{"dataset": "regions of photos with short descriptions (Visual Genome)", "encoder_norm": "rmsnorm", "encoder_fused_qkv": true, "encoder_width": 256, "steps": 14400, "batch_size": 256, "final_lr_fraction": 0}
Rows from block 0 of the decoder, named by matrix and row number. Rows with one number belong to one neuron. Each number is 128 + 24 x the weight over its row's rms, rounded and kept within 0 to 255. All counts start at 0. After the name is the row's rms in percent of the matrix's.
# fc1: MLP up (decoder.0.mlp.fc1.weight, 512x128), inputs 0-127
# fc2: MLP down (decoder.0.mlp.fc2.weight, 128x512, transposed), outputs 0-127
fc1.436 113 [127 115 118 132  80 164 161  49 136 146 164 146 115 124 117 127 127 112  95 118 100 145 160 101  97  95 147 144 121 102 142 153 128 111 134 121 157 161 138 114  63 173 130 112 114 103  91 104 140  87 138 146 179 104 119 149 101 110 163 131 114 157 153 158 126 103 153 162 104 120 152 119  89 122 131 156 149 118 143 148 100 117 114 143 103 142 117 103 132 153 133 115 116 153 149 157 125 136 151 105 131 106 117 149 135 121 124 132 102 105  96 107 124 108 175 126 123 172 150  93  97 117  90 173 133 123 124 116]
fc2.436 126 [107 101 137 148 104 150 163 177 144 136 157 107 107 163 159 113 126 130 110 152 143 126 128 146 123  81  90 148 182 135 125 109 128 149 141 119 113 147 130 110 131 167 138 135 124 118  89 138 173 154 160 129 118 111 131 141 164 142  89 165 106 156 105 128 123 114 132 141 113 127 129 127 134 149 113 134 136 106 104 101  96 135 213 150  90 121 117 159 147 150 157 150 170  78 148 148 130 102 148 134 108 142 123 114  99 113 152  91 149 115 141 148 133 117  92 125 175 149 138  92 111 111 159  74 143 108 138 142]
fc1.437 099 [ 21  91  82  51  93 123  79  72  95 121 107 161 125  98 125 126 127 119 116 124 114 127 118 107 143 112 142 141 115 148 124 121  92 160 228 133 148 114 136 123 119 130 135 159 150 128 139 107 100 152 112 129  75 139 134 134 142 142 148 145 138 127 141 116 113 175 117 103  88 122 111 126 122 128 130 153 157 131 125 137 128 122 149 113 145 129 110 121 113 135 100 121 137 138 147 118 136 122 103 111 106 114 146 118 153 132 136 129 122 137 141 136 142 126 122 110 150  99 115 127 133  86 151 152 123 142 120 102]
fc2.437 101 [ 83  72 109 124 115  94 123 166 126  76  86 165 168 104 107 126 118 128  83 122 119 109 144 131 102 132  95 140 113 135 108 114  64 124 163 147  97 136  84 102 168 112 126 179 107 105 120 119 181 143 125 165 130 155 121  83 119 135 101 151 129 126 128 113 136  88 109 110 130 117 134  96  80 158 135 126 133 151 113  89 121 122 117 129 145 162 134 131 113 120  95 149 103  89 137 126 136 127 123 107 140 141 134 173 128 139 120 176 109 140 121 134 117  91 140 103  88 142 137 142 129 159 123 115 115 120 159 129]
fc1.438 083 [129 130 109 148  88 111 129 125  88 113 113 119 141 144  79 106  98 132 119 115 160 127 125 181 139 126 108 163  98 139 110 128 133 102 159 146  84 109 113 152 131 131 156 128 105 180  76 157 119 172 127 139 153 118 147  92 120 123 126 151 116 111 115 181 122 144 180 134 122 140 104  82 136 120 141  87 126 154 162 142 121 122 159 150 133 157 147 132 162 127 117 170 133 102 102 105 131 118 119 138 110 130 119 118 133 149 132  60 137 144 123  87 151 128 130 162 139 120 160 113 120 162 122 147  75 144  78 147]
fc2.438 079 [141 112 139 119 123 144 151 135 166 110 153 132 109  94 136 145 135 122 126 112 122  97 124 130 133  83 123  63 167 127 108 143 139 102 104 130 149 134 127  88 136 126 149 122 121 116 196 156 167 106 139 120 152 125 107 135 145 109  90 120 143 119 135 128 112  84  58  93 111 105 172  68 138 143 156 175  87 130 120 134 129 154 120 139 103 140 141 142 134 165  74 122 116 113  92 148 136 154 117 116 110 109 113 115 114 122 130 133 138 112 141 137 147 161 131 134 182  95 125 115  97 136 158 122  79 123  90 134]
fc1.439 078 [128 114 113 156 106 174 116 146 189 171 175 112 146 128 153 136 117 127 166 105 155 159 124 134 125 143 143 130 123 157 141 147 127 120 144 180 136 126 114 159 165 152  84 136 100 125 116 149 143 127 142 110 115 124 125 124 141 146 132 151 150 117 151  93 139 140  99 117 107 134 129 106  95 123 126 116 183 141 141 137 153 190 132 108 131 123 101 175 104 141 143 133 106 104 125 131 147  85 140 111 117  80 187 123 160 124 166 136 128 108 125 125 162 119 147 128 122 133 102  73 186 134 100 156 161 128 101 108]
fc2.439 066 [138 124 150  97 145  99 100 110 145 122 116 106 128 151 134  88 148 123 120 143 114 131 158 151  94 164 128 129 129 124 139 189 129 119 137 196 168 103 147  87  91  94  98 139 132 110 157 155 162 124  96  86 101 122 150 104 148 118 153 148 117 136 125 118 133  76 122 128  91 124  85  85 142 107  89 135 159  75 111 111 130 109 133 135 124 121 156  91 137 137 121 139 141 129 164 136 109 132 151 141 117 190  86 144  99 136 163 111 142 126 118  97 155 129 106 139 129 120 119 140 130 145 112  90 128  87 110 153]
fc1.440 100 [126 117 141 107 156  97 115  99  88 177 126 128 110 139  97 139 133 143 121 157  63 123 104 102 108 112 149 167  95 127 135 134 128 150  90 121 148 125 121 164 134 119 120 106  85 124 171 165 143  94 149 146  91 110 164 103 120 145 108 156  97 117 134 120 131 113 149 152 121 122 122 115 143 136 167 151 118 126 140 160 138 147 108  81 139 132 142  75 124 122  91 113 138 149 104 108 135 117 129 167 114 143 112  94 128 119 135  76  86 142  98 164 121 142 129 125  68  63 116 135 140 130 131 152 118 122 151  91]
fc2.440 105 [147 165 113 137 133 169 142 120 142 133 107 159 148 166 105  96 117 132 175 132 114 177 108 165 146 120 142 102 140 135 143 120 129 106 108 133 119 180 182 100 148  97 102 172 140 143 120 108 102 137 142 137 149 162 118 156 115 125 125 124 127 134 140 183 136 144 119 154 106 114 133 149 112 103 132 180 133 123 133 120 135 124 127 162 150 130 144 145 133 161 141 127 117 157 133 124 121 121 124 118 128 102  95 137 189 157 113 153 156 100  89  71  83 100 157  59  98 120 123 125 147 148 122 135 178 132 128 138]
fc1.441 132 [121 148 118 148 138 122 148 140 139 131 132 134 110 131 101  87 116 119 141 139 114 103 155 138 152 129 136  94 178  76 139 121 143 128 139 133 121  93 165  96 160 102 118 119 139  90 116 118 153 136  83 115  93 105 151 155 133 130 136  85 133 122 163 135 112 149 135 162 124 160  99 126 162 159 132  93 123 144 132 139 138 132 150 126 108 125 127 104 121 154 145  91 130 106 121 158 131 150 135 139  83 177 150 111 123  71 125 145 161 124 166 170 138 157 109 106 111 139 162 107  30 114 119 134 100  98 115 100]
fc2.441 117 [142 142 136  99 128 100 106 165 134 119 118 150 144 127 147 150 132 137 129 134 154 135  92 124 160 156 121 159 105  77 134 148 124 111 118 120 140 174 110 167  89 101 116 131 152 142 159 123 123 113  91 149  82 160 171 113 123 100 142 160 128 115  89 132 138 128 131 119 123 165 175 142 158 131 136 132 144 135 155 107 137 148 114  91 163  96 128 115 128 125 142 109 116 155 133 118 122 142 128 125 162  91 126 154 159 168 140 131 160 119 101  80 167 161 125 110 119 132 190 129  67 137 140 100  80 150 173 155]
fc1.442 096 [140 128 140 149 160 112 101  86  65 153 121 146 117 111 131 113 160  98 130 134  77 127 105 106 160 122 113 120 128 146 171 123 132 114 104 164 103 125 127 143 147 118 180 103 149 112 131 127 128 131 139 111 106 148 136  92 179 133  93 124  71 143 138  69 130 128 144 156  95 121 156 104 128 121 106 156 161 123 158 124 156 102 121 153 155 155  86 139 118  71 116 124 173 111 132 140 129 136 136  98  95 153 140 140 139 147 142 129 136 162 102 104 138 124 149 152 128 117 131 156 114 133  94  63 133 134 146  98]
fc2.442 119 [125 133  72 142  91 116 129 128 141 104 106  73 149 117 112 100 121 124  88 128 177  91  96 134 153 149 161  86 144 138 122 135 121 115 156 113 169 122 129 122 184 125 157 149 170 167 171 115 135  82 157 130 121  86 115 127 172 134 147 120 121 162 133 135 131 127 141  94 163 129 121 131 139 124 179 122 133  89 137 113 156 147 118 129  99  77 130 102 149 120 163 123 117  96 112 152 126 121 107 139 120 125 152 139 135 104 141 125 114 133 117 126 136 130  91 164  95  68 112 106 100 132 102 128 152 112  93 118]
fc1.443 077 [184 175 142 100 139 123 104 111 138 142  98 135 106 163 173  89 136 143  78 142 130 153 122 126 102 112 147  94 144 128 129 102  75 142 159 142 147 109  97 137 113 122 141 108 131 130  99 152  85 104 114  94  86 125 116 151 159 158 106 146 136 128 141 136 143 146 140 108  67 127 130 109 126 100 115 102 134 122 155 103 153 139  85 119 110 157 116 102 110 200 126 122 184 142 127 145 132 122  62 114 144 123 140 152 137 116 124  94 111  98 169 144 133 128 112 165 107 132 125 140 142 132 137 138 123 138 120 145]
fc2.443 080 [206 139 105 105 153 187 136 129 119 145 148 146 140 118  98 152 124 118 106 100 125 120 157 136 109 106 144 148 132 159 114 133 140 187 158 156 100 131 137  94 120 113 104 150 143  95 143 152 163 133 158 103 138 130 149 148 135 121  83 189 144 129 129  94 128 131 122 134 140 160 138  89 137 111 157 141 177 114 108 110 118 105 119 142 149 150 157 145 126  78 102 143 119 166 130 109 114 106 137 126 140 129 149 111 111 128 120 171 126 103  90 108 165 165 120 140 166 143 136 112 146 105 144 170 139 162 138  89]
fc1.444 079 [121 158  99 129 129 127 113  96 120 154 109 139 169 136 148 119 120 129 116 133 118 155 135  89 163 125 126  99 112 115 128 136 116 140 103 133 109 143 111 132 112 163 153 117 115 138 138 136 129 120  90 149  88 129 130 160 137 110 148 125  68 163  82 134 141 168 105 109  99  72 115 127 117 122 108 128 188 134 130 143 120 102 100 122 148  93 176  82 133 126  94 134 159 184 115 138 122 158  54 110 173 133 120  98 127 135 123 145  92 148 100 131  87 160 132 128 101 109 142 122 120 174 120  97 114 131 154 119]
fc2.444 081 [127 116 135 131 144 177  97 104  77 149 108 131 102 138 138  91 135 127  99 138 100 144 121 145  96 160 143 142 125 126 111 140 139 124 135 123  98  68 119  83 153 107 145 139 151 165 104 143 120 100 161  99 148 152 113 133 119 138 129 107 167 117 155 210 153 166 127 147 124 143 111 118 134 151 151 169 120 154 130 105 140 120 144 152 125  80 140 124 144 144 121 136 148 134  86 130 141 129 127 106  69 172 112 107 152 131 139 157 154  96 130 133 137 122  84  89 153 166  91 141 115 110 151 115 109 136  95 139]
fc1.445 068 [140 121 165 122 126 135 172 130 130 131 152 114 124 113 167 105 156 137 146 141 152  85 103 140  89 123 106 118 179 168 118 146 137 135 122 114 139 139 150 114  98 142 100 173  78 157  78 178 139 124 163 138 146 140 154 153 118 108 145 143 115 105 152 113 157 101 109 128 129 122 114 116 106 133 122 126 134 118 115 133 138 111 110 100 125 164 179 135 153  94 126  87 108 108  97 164 120 100 132 138 141 172 145 107 121 132 109 132 126 197 133  84 124  93 139 123 132 128  84 154 119 102  87 122 183 118 101 141]
fc2.445 063 [119 127 124 179 159 141 104 116 132 114 125 132 140 115  69 127 114 156 126 126 139 162 149 147 137  98 117 128 116 127 127 138 104 158 113 109 121 104  92 115 135 123  94 131 150 107 147 149 104 137 146  99 162 101  80 115 135 129 146  94 145 131 133 162 118 156 126 142 146 120 130 155 127 135 124  92 125 122 139 115 148 146 135 128 126 161 145  70 105 162  60 127 132 128 169  80 140 138 131 161  75 100  97 136 127  84 115 122 108  99 136 141 146 119 105 110 141 130 119  52  88 129 184 122 168 107  94 134]
fc1.446 105 [130 118 135 114 115 154  67  99  99 134 141 129 146 126 147 120 104 128 121 126  97 120 111 132 118 149 122 127  88 129 111 140 137  99 132 138 123 131 115  70 132 146  81 146 148 135 117 134 123 149 111 112 131 113 151 166 116 138 125 118 118 131  76 131 163 168 114 144  91 126 151 116  83 132 109 116 136 184 143 159 167 113 130 130 142 105 148 132 151 107 131 146 160 145 100 107 174 150  70 148 143 167  65 121 108 129 117 130 133 135 143 136 148 115 161 131 134  74 191 127 133 159 164 119  93 170  97 131]
fc2.446 094 [124 121 115 130 132 111 151 145 126 137 104 143 127 148 104  93 133 134 116 131 157 121 120 106 145 149 121 156 106  93 129  90 126 120 128 117 127 150 111 133 126 129 135  88 123 129 119 127 136 140 114 125 133 129 109 130  95 118  90 163 128 119 168 178 104 155 227 185 165 124 132 127 153 121 160 135 123 139 123  76 138 112 136 163 167 121 149 115 141 130 138 119 135 138 154 131  66  30 151 160 167 149 145 161 127 133 125 147 159 100 135 124 123 135 127 115 104 142 155 122 136 148  94 168 124 128 112 135]
fc1.447 098 [115 131 135 155  58 137 138 126 134 157 136 130 138 129 121 168 118 128 125 108 112 147 123 155 113 149 145 135 107 136 123 153 123 147 123 132 122 125 157 122 114 127 109 138 147 143 126 134 124 105 127 143 149 114 111 164 156 119 126 171  96 118 101 164 123 130 111 151 132 145 129 155 124 102  78 140 164 117 102 138  44 164 145 124 147  93 110 148 171 152 100 154  45 155  92 137 121 148 112 144 140 130 144 145 126 142  87 152 104 144 171  87 165  95 134  97  92  96  96 137 161 163 110 119 145 123 119 123]
fc2.447 098 [114 148 106 114 182 125  83 135 105 142 159 153 122 124 144 112 125 111  92 136 136 144 109 166  85 113 138 141 109 112 138 118 131 133 158 123 112 119  96 119 150 106 138 125 119 135 160  72  95 179 133 143 135 141 181 124 128 123 156 106 109 127 147  99 133  85 152 109 123  82  85 153 108  91 142 127 136 129 127 140 130 121 113 167 111 149 156 117 147 140 123 167 186 152 150 126 124 116 170 126 100 123 110 113 163 160  90 125 155 103 106 117 192  99 139 143  92 135 119 131 138 128 167  87 138 112 127  96]
fc1.448 149 [122 138 139 113 129  97  86  91 157 113 154 151 146 186 100 155 157 101 135 101  99  98 126 127 136  63 153 144 121 126  82 136 124 131 107 109 125 146 122 108 183 144 124 132 106 145 146 140 138 116 126 132 127 117 115 134 180 154 109 136 121 128 127 178 136 119 137 124 106 128 104 118 162 129 102 131 108  98 139 142 152 159 180  87 152 154 186 128  90 104 122 124  93  99 171 127 127 117 128 108 138 116  99 127 137 126  85 111  96 116 121 145 147 173  79 140 125 109 123 122 126  99  67 113 116 126 126 141]
fc2.448 122 [124 107 157 142 119 134  78 158 128 157 135 147 132 156 126 124 134 129 109 135  87 121 144 123 113 157 124 176  91 138 128 170 128 120 115 133 156 149 128 122 119 118 107 133  96 120 115 114 111 141 120 141 137 114 116 155 144 130 139 104 132 127 136 163 137 152 141 137 116 145  92 100  99 149 142 175 130  83 156 104 112 181 177 103 175 148 146 133 102 134 153 116  86  93 168 122 139 116 136 107 118 106 124 108 101  87 148 115 183  66 136 166  82 105  88  78 117 134 137 132 130 135  91 171 143 125 132 150]
fc1.449 103 [116 132 109 149 139  90 184 146 133  93 143 142 134 109  99 125 170 111 131 134 126 134 145 130 109 141 122 157 107 159 156 136 115 170 101 129 164  94 145 184 143 131 127 125 165 139 114 127 133 137 118 124 147 100  82  95 138 100 107  97 125 120 122 120  88  76 133 118 158 141 113 117 189  92 108 133 124 119 101 121 111 137 112  82 142 165 109 112 134 149 119 160 150 127 134 117 190 103  97 111  95 164 147 102 113 139 105 138 120  95 135  98 145 139 136 114 102 162 122 187 103 106 109 138 145  92 156 131]
fc2.449 093 [146 121 142 121 141 134 131 115 155 139 107 127 145 120 139 136 113 128 113 110 108 137 109 139 138 130 125 117 126 157 155 146 148  91 138 104 156 153  91 132 140 119 159 150 148 113 118 135 113 113 111 134 135 132 146 139 109 104 143  97 115 130 129  99 209 215 184 127 133 125 134 135 177 110 159 139 108 147 160  92 122  92 113 143  81  85 104 114 104 119 136 141 104 136 103  76 173  86 146 183 169 166 148 165 157 159 110 135 169 141 117 108 152 153 120 127 113 123 142 133 127 115 126 148 132 130 132 145]
fc1.450 111 [134  91 141 158 128 100  99 147 116  92 121 103 124 115 200 106 109 152 131  85 102 155 131 138 118 118 119 119 132 113 148  67 116 145 110 134 158 142  92 109 173 117 134 139 192  76 127 172  93 100 111 194 142 127 137 152 114 144 118 124  98 141 107 169 120 137 135 118 134  90 164 129 111 141 123 167 172 165 113 104 134  75  96 147 147 108 135 129 148 112 143 111 136 172 142 118 129 147 118 116 134 115 123 134 129 132 101 151 140 119 158 141 138 132 117  91 124 151 118 105 131  96  95 116 129 143 126 133]
fc2.450 113 [132 111 138 128 172 110 150 152 180 117 170 183 112 117 102 141 130 119 168  97 122 164 120 130 139 156 121  77 144 133 126 162 132 134 129 147  81 119  91 121 130 143 132 159 128 138 149 153 109 112 137 114 144 158 124  94 143  96  83 166 112 134 139 151 137 149  95 145 104 112 108  98 109 101 110 113 138 152 129 133  97 182 119 168 119 106 139 116 120 148  93 139  66 179 151 150 127  93 130 132 104 119 155  99 121 142 149 149 147 167 116 111  96 128 122 128 140  89 134 131 138 186 114 142 102 144 112 135]
fc1.451 077 [129 120  74 172 108 104 131  85  97 147 135 106 172 120 143 106 127 152 121 125 115 134  97 127 117 132 126 142 111 111 166 103 104 122 135 126 152 173 110 113 124 124 112 121 118 132 124 181 122 148 159 111  81 167 115 140 115 109 118 102  74 152  55 124 111 168 118 137 109 127 170 136 111 137 164 118 157 148 143 135 155 109 109 164 164 122 147 141 121 145  88 126 141 138 106 122 127 161 112  89 162 101 116 152 100 186 154 149 115 152  80 112 106 130 153 134 106 108 117 134 135 100 111 137 129 164 131 130]
fc2.451 120 [121 151 147  98 122 128 122 131 142 154 133 164 114 107 137 153 117 126 123 116 117 125 137 108 146 119 151 152 107 105 123 118 134 155 107 121 141 159 137 106 144  95 116 187 147 140 155 119 139 143 125 148 111 185 183 173  90 109 108 178 110 144 158 116 138 111 124 130 101  54  48 147 129  99 115 122 128  95 129 158 117 131 117 143  98 139 123 133 133 128 107 139 114 122 122  99 118 133 124 117 169 132 145 121 177 156  88 144 144 169 121 130 111 109 106 133  92 113 112 170  94 162 129 131 107 168  87 130]
fc1.452 103 [139 104 132 138 179 119 161 105 114 168 142 123 157 142 115 118 138 115 167 144  94 122 104 141 130 114 114 162 127 127 129 156 122 118 161 129 141 125 128 153 184 141 140 147 113 157 120 130  98 146 158 150  83 145  63 163 116 141 162 123 116 139 144 130 129 133 113 119 130 147  69 162  98 125 139  90 146 178 121 107 149 160 105 115 108 103 128 183 115 115 156 106 121 143 149 108 138 111 162 107  90 129 162 123 144 124  87 152 109  99  92 119 103 135 109 114 155 118 157  90 110 140  83 149 118 100 158  98]
fc2.452 076 [135 122 120  78  79 107 144 133 123 133 114 118 145 107 143 123 125 126 172 149 140 148 165 156 159 104  84 105 146 134 105 103 141 123  98 113 120 131 131 150 107 152 101 119 125 133 136 136 152  80 134 115  81 106  79 119 149 143 142  91 128 133 114 133 115 155 136 138 106 152 151 131 105 157 115 133 195 160 120 126  99  91 161 113 104  98 123 116 138 104 115  70 112 105 103 154 123 123 110 102 126 127 114 130 137 117 130  80 140 126 144 135 112 129 150 113 148 126 222 132 111 129 103  77  91 120 144 150]
fc1.453 070 [159 141 170  90 142 149 110  90 128 144 134 133 162 157 148 131 139 107  90 129 138 133  96 128 163  94 149 117 128 112 124 129  66  82 157 122 151 130 125 137 131 118  97  97  96  97 115 124 101 115  98 130  89 138 155 128 132 161 113 136 133 141 128 112 141 141 131 117 104 124 157 129 116 105  81 117 127 134 132 131 125 143  75 167 113 169 134 149  61 145 122 135 143 154 133 164 134 111 106 111 108 136 141 173 144 145 163  61 139 101 173 120  99 123 127 122 152 141 116  82 156 165 134 151  96 139 143 127]
fc2.453 072 [179  72 110 168  96 138  95 114 125  97  96 109 145 117  92 142 135 127 108 131 156 114 130 143 117 116 110 133 144 151 156 105  91 177 177  87 162 162 134 108 142 134 124 151 109 128 134 123 117 143 127 162 145 126  83 146 122 126 119 137 148 118 131 177 116 160 114 100 109 129 134 133 129 116 123 138 130 159  89 170 148 165 162 107 103 169 116 138 180 126 124 120 146 168 175 114 132 111 131 109 110 105 155  81 144 115 139 158 105 144 105 154 129 139  90 112 147 109 135 100 137  88 145 157 122 126 131  88]
fc1.454 096 [142 102 144 129  90 206 126 117 120 128 135 141 152 150 132 122 114  81 143  95 150 152 106 121 144 114 162 100 132 130 111 113 123 126 144 137 129 102 130 147 180  86 157 122 176 141 117 105 123 130 159 133 107 135  85 157 147 103 118 126 146 112 130 120 130 120 140 126 102  86  84 138 119  78 140 122 109 109 100 156 134 143  89 132 127  80 104 102  98 111 112 133 124 125 130  75 115 129 118 118  86 153 118  98 112  84 161 160 102 140 108 121 124 161  98 104 110 160 122 161 121  95 167  92 130 100 131 158]
fc2.454 090 [124 121 110 111 105  93 143  99 149 100 178 128 135 137 114 107 128 122 159 176 106  94 179 109  98  88 125 120 148 124 140 103 131 127 126 147 133 134 149 103  89  85 156 121 106 144 136  89 174 143 165  94 104 113 149  98 128 124 126 165 121 125  83 157 126 132 140 110 168  83 151 140 153 152 135 133 104 126 106 136 128  84 139 108  76 131 159 152 145 115 118 122 130 108 107 163 121 156 115 145 161 145 144 142 148 126  83  95 111 121 134 142 106 135 172  89 105 148 114 104 113 150 114 131 106 171  84 132]
fc1.455 085 [150  91 164 136 126 160 126 120 120  47  74 120 128 101 144 134 118 126 116 105 148 125  79 137 141 141 168 117 126 143 151 192 130 128  98 100 146 142 147 148 125 144 112 127 138 145 135  86 119 127 116 107 146 148 120 163 136 119 118 131 160 153 103 140 134 136 121 151  95 141 114  99 121 106 155 129 107 132 101 125 116 108 150 153 142 117 158  92 108 167 101 108 128 137 138 106 137 121 101 133 134 102 107 128 151 113  96  74 182 130 165 110 171 121 110 115  83 103 159 132  98 116 185 145 137 101 164 120]
fc2.455 090 [132 124 118 139 149  96 140 115 127 146 148 161 163 120 121 135 110 157 114 179 130 160 144 150  97 153 119 140 118 117  84  75 141 112 144 163  97 134 132  95 102 130 130 130 128 108 109  92 130 126 132 132 142 114  99 118 116 149  98  95 121 133 159 131 127 150 129 112 153 154 139 130 109 133 143 140 102 131 132 202 120 124  60 125  69 130 114 114 107 116  70 160 144 133 100 135 131  62 168 101 126 117 156  95  69 145 130 144 123 114 122 120 113 145 135 119  97 143 131  83 135 117 132 111 100 101 167 134]
fc1.456 091 [136 149 161 109 124 140 148 108 164 103 122  96 133 132 156 135 143 114 139 152 172 113 103 105 115 119 158 126 134 124 140 132 158 120  73 133 112 125 189 105 138 130 115 127 120 111  97 134 124  83 124 158 119 126 111 131 153 143 162 125 177 125 152  74 163 140 124 121  99 163 135 123 112 116 144  95 105  96 116 142 144 119 131 135 116 134 162 106 100 128 149  96 119 148 141 182  89 167 149 147 150 113 143  86 120  97 143 101 125 132 135 121 171 149 156  47 122 152 100 127 142 102 134 140 173  98 101 139]
fc2.456 079 [125 143 115 135 125 145 108 126 104 126 127 114 130 138  94 155  96 131 174 125 100 141 138 138 121 130 103 128 144 119 135 146 115 155 135 115 104 124  98 143 143 151 113 134 155 103 168 130 109 152 125 126 114 102 119 131 117 145 110 113  96 118  82 127 171 121 138  74  90 168  90 171 129 101  87 124 133 112 154 108 115 159 113 100 138 152 121 126 145 172  89 120 125 104 118  70 160 198 155 191 144 157  97 151 153 125 116 138 101 152 126 152 152 138 113  72 108 137 146 109 137 117 123  85 155  97 151 122]
fc1.457 146 [119 154 116 108 121 127 149 134 125 156 149 119 109 113 145 129 134 142 125  99 125 149 139  86 102 139 145 141 130 143 134 154 129 144 109 130 133 107 131 156 110 154 154 133 122 138 123 139 127 119 124 139 121 108 133 113 130 129 142 112 159 117 138 123 206  96  46  77 109  99 125 139 140 131 119 106 122 112 125 156 123 138 120 123 126 148 125  98 126  97 113 122 138 114 123 158  33 181 143  73  67 104 136  64 123 121 139  91 131  87 151 104 141 143 145 122 104 102 134 146 117 136 141 119 173 140 161 117]
fc2.457 130 [119 130  89 155  99 127 125 137 142 158 133 127 101  96 111  95  88 151 113 105 124 125 130 147 134 145 133 142 129 164 123 127 119 130 142 122 131 173 138 143 152 113  79 136 144 114 145 117 138 138 125 130 164 187 146 119 101 136 113 132 165 109 138 160  38 161  98 128 123 118 142  76 137 125 160 140  85 150 134 116 132 108 108 144 140 129 118 113  84 116 141 109 133 124 112 102  66 179 206 136 128  96 150 117 168 143 103 103 102 130 130 125 124 135 136 116 143 142  92 115 110 138 130 130  92 161 132 136]
fc1.458 090 [130 111 135  94 132 110 141 130 154 103 156 128 110 125 160 159 152 114 118 172 195 109 168 123 145  85 116 139 116 128 146  86 123 122 123 151 126 107 135 158 138 156 149 138 100 125 109 146 133 121  80 151 104 119 154 122 159 127 167 136  73 121 147 120 125 101 147 156 119 101  89 117 161 164 105  79 113 131 122 140  89 126 144 167 158 170 160 126 119 125 152  91 112 117 128 136 160 114 121 106 136 163 112 153 142 104 151 107 109 100 134 117 138 112 145  98 169 103 129 116 113 150  79 153  79 103 155 137]
fc2.458 082 [122  71 129 158 158  97 125 122 163 142 119  88 132 164 118 118 144 116 134 119  95 147 109 140 152 114 127 149  88 148 123 190 143 109  94 180 197 133 110 132 129 117 155 114 154 154 170 161 129 149 107 120 125 105 148 142 126 131 121  99 186 116 138  98 128 117  95  61 103 170 153 101 157 147 147 128 116 135  92 149 157 161 151 116 102 130 143 136 142 173 139  99 142 144 103 122 153 151  88 150 122 132 114  94 103 118 122 138 155 108 151 110 124 102 125 134 139 156 128 128 131 126 144 106 135 138 123 132]
fc1.459 080 [130 123 149 124 143 132 142 140 177 119 144 136 138 141 123 137 142 109 106 123 147 140 174 135 160 115 118 100 184 113 118 134 122 161 132 113  97 128 156 128 143 125 152 113 107  92 134 126 109 110 153 123 165 160 147  94 103  85 181 125 128 134 153 112 206 108 147  90 134 174 141 121 172 132 105 139 127 129 114  99 114 124 112 107  90 162 144 151 136 146 174 115 108 113 124 178  48 107 120 138 133  95 151 150 158  78 106 125 154 126 131 145 124 113 131 123 133 164  96 125 132 129 121 113 139  92 112 122]
fc2.459 073 [129 127 139 143 103 183 106 119 100 136 128 126 119 100 100 178  96 154 145  94 117 136  76  97 161 133  95 127  92 119 112 120 132 114 139 124 117 144 131  69 115 128 121 179 134 135 122 116 125 152 151 107 154 125 129 130 131 159 172 131 133 147  92 107 206 189 119 138 132 160 111 128 167 133 137  85 111 113 144 133 151 112 113 160 141 141 123 135  98  94 116 154 112 110 131 122  77 154 142 147 121 112 101 119 128 165 133 137 132 161 129 132  98 110 133 102  94 162  85 139 108 100  96 128 148 153 130 133]
fc1.460 066 [ 58 137 208 137 135 174 124 137 115 195 166 112 108 116 116 118 142 138 118 132 158 137 115 146 128  86 137 112 117 115 118 166  98  71 111 116 133 102 145 157 155  61 126 102 129 133 134 134 135 126 122  75 142 113 113 138  89 130 116 138 166 110 131 112 138 140 170 123 106 109 149 157 122 131 141 115 106 105 104 139 131 126 170 116 121 136 142 126 137 120 121 134 138 144 124 112 155 105 101 161 108 122 116 110 116 174 115 111 122  95 123 130 150  67 134 100 115 111 131  95 115  82 126 140 114 157 133 134]
fc2.460 060 [ 45 193  96 168 140 147 141 117 154 120 119 153 124 166 138 117 139 147 185 137 124 128 159 142 109 122 150 143 121 150 148 116  57  90  72 156 116 113 158 111 130 130 135 118 155 101 127 116 104 134 112 180 128 145 119 178 102 126  91 146 127 105 138 119 131 105 141 112 116  99 137 159 111 133  95 129  93 142 150 113 123 115 128 148 140  94 153  99 143  88 153 109 167 149 135 120 129 167 127 143 132 132 128  98 147 105 114 140 104 137  94 140 120 152 115 153 102 131 166 121 140 112 111 141 106 131 122 131]
fc1.461 102 [148 116 137  91 118 139  89 112  99 162 150 133 133 151  92 118 127  86 120 183 104 118 155 148 151 123 152 129 120 154 134 126 136  72 164 113  84 126 169 168 125 150 155 104 113 138 117 132 111  98 107 134 105  87 145 114 124 115 140 162 114 138  79 118 140 102 152 156 111 130 192 110 109 135 109 145 132 160 129 110 121 147 103 101 119 126 127 117  68 131 150 120 139 105 110 167 132 120 135 111 162 121 103 159 111 116 146 146 120 124 110 114  82 119 138 143 116 177 106 123 187 130 110 134  99 159 170 144]
fc2.461 112 [114 118 136 146 164 113 224 121 174 128 117 101 130 132 148 109 129 125 169  81 106 112 139 149 118 148 111 102 181 117 116  98 140 137  95 123 168 114 112 125 141 147 142 160 102 101 112 117 132 105 113 141 111 133 162 152 156 150 152 157 131 146 153 107 123 139 118 106 163 145 111  98 112 160 178 120 152 103 103 120 161 104 164 148 151 145 108 116 127 126 181 137 123 145 163 130 132 137 102 132 115 139 134 126 132 127 142 108 125 137 141 206  96 150 123 125  98 153 131 150 151 154 155 161 150 118 113 136]
fc1.462 129 [130 135 144 167 132 129 157 163 149 127 128 111 134 125  93 176 135 145 127 116  67 143 125 106 118  92 163 124 108 103 170 115 137 139 124 119 186 113  81 125 124 108  96 116 145 154 141 125 132 119 139 122 131 101 128 146 156 152 109 133 117 164 124 114 128 135 107  98 150 149 143 132 143 161 150 160 132 118 113  76 135 136 147  85  92  91  99 115 151 129 118 132 139 139 134 178 127 117 120 161 151 166 111 103 119  86 120 110 109 160 130 131  95 107 111 157 124 107 123 135  44 184 143 137 118 134 112  86]
fc2.462 127 [136 116 131 109 136 117  90  84 120 148 183 141 145 116 134 107 114 132 133 152 158 126 149  90 143  69 120 140 107  96 119 147 132 122 118 136  81 126 170 161 124 123  93 140 122 133 115 141 129 117 159 153 128 129 151 110  94 118 151 109 135 117 116 113 124 122 147 153 127 100 140 154 116 119  93  67 111 145 126 125 102 100 103 127 143  42 148 113 138 119  91 180 139 124  53 109 134 161 134 117 153 100 114 144 131 171 134 114 109  87 116 130 130 116 131 130 116  92 157 113 116 110  93  96 103 121 105 128]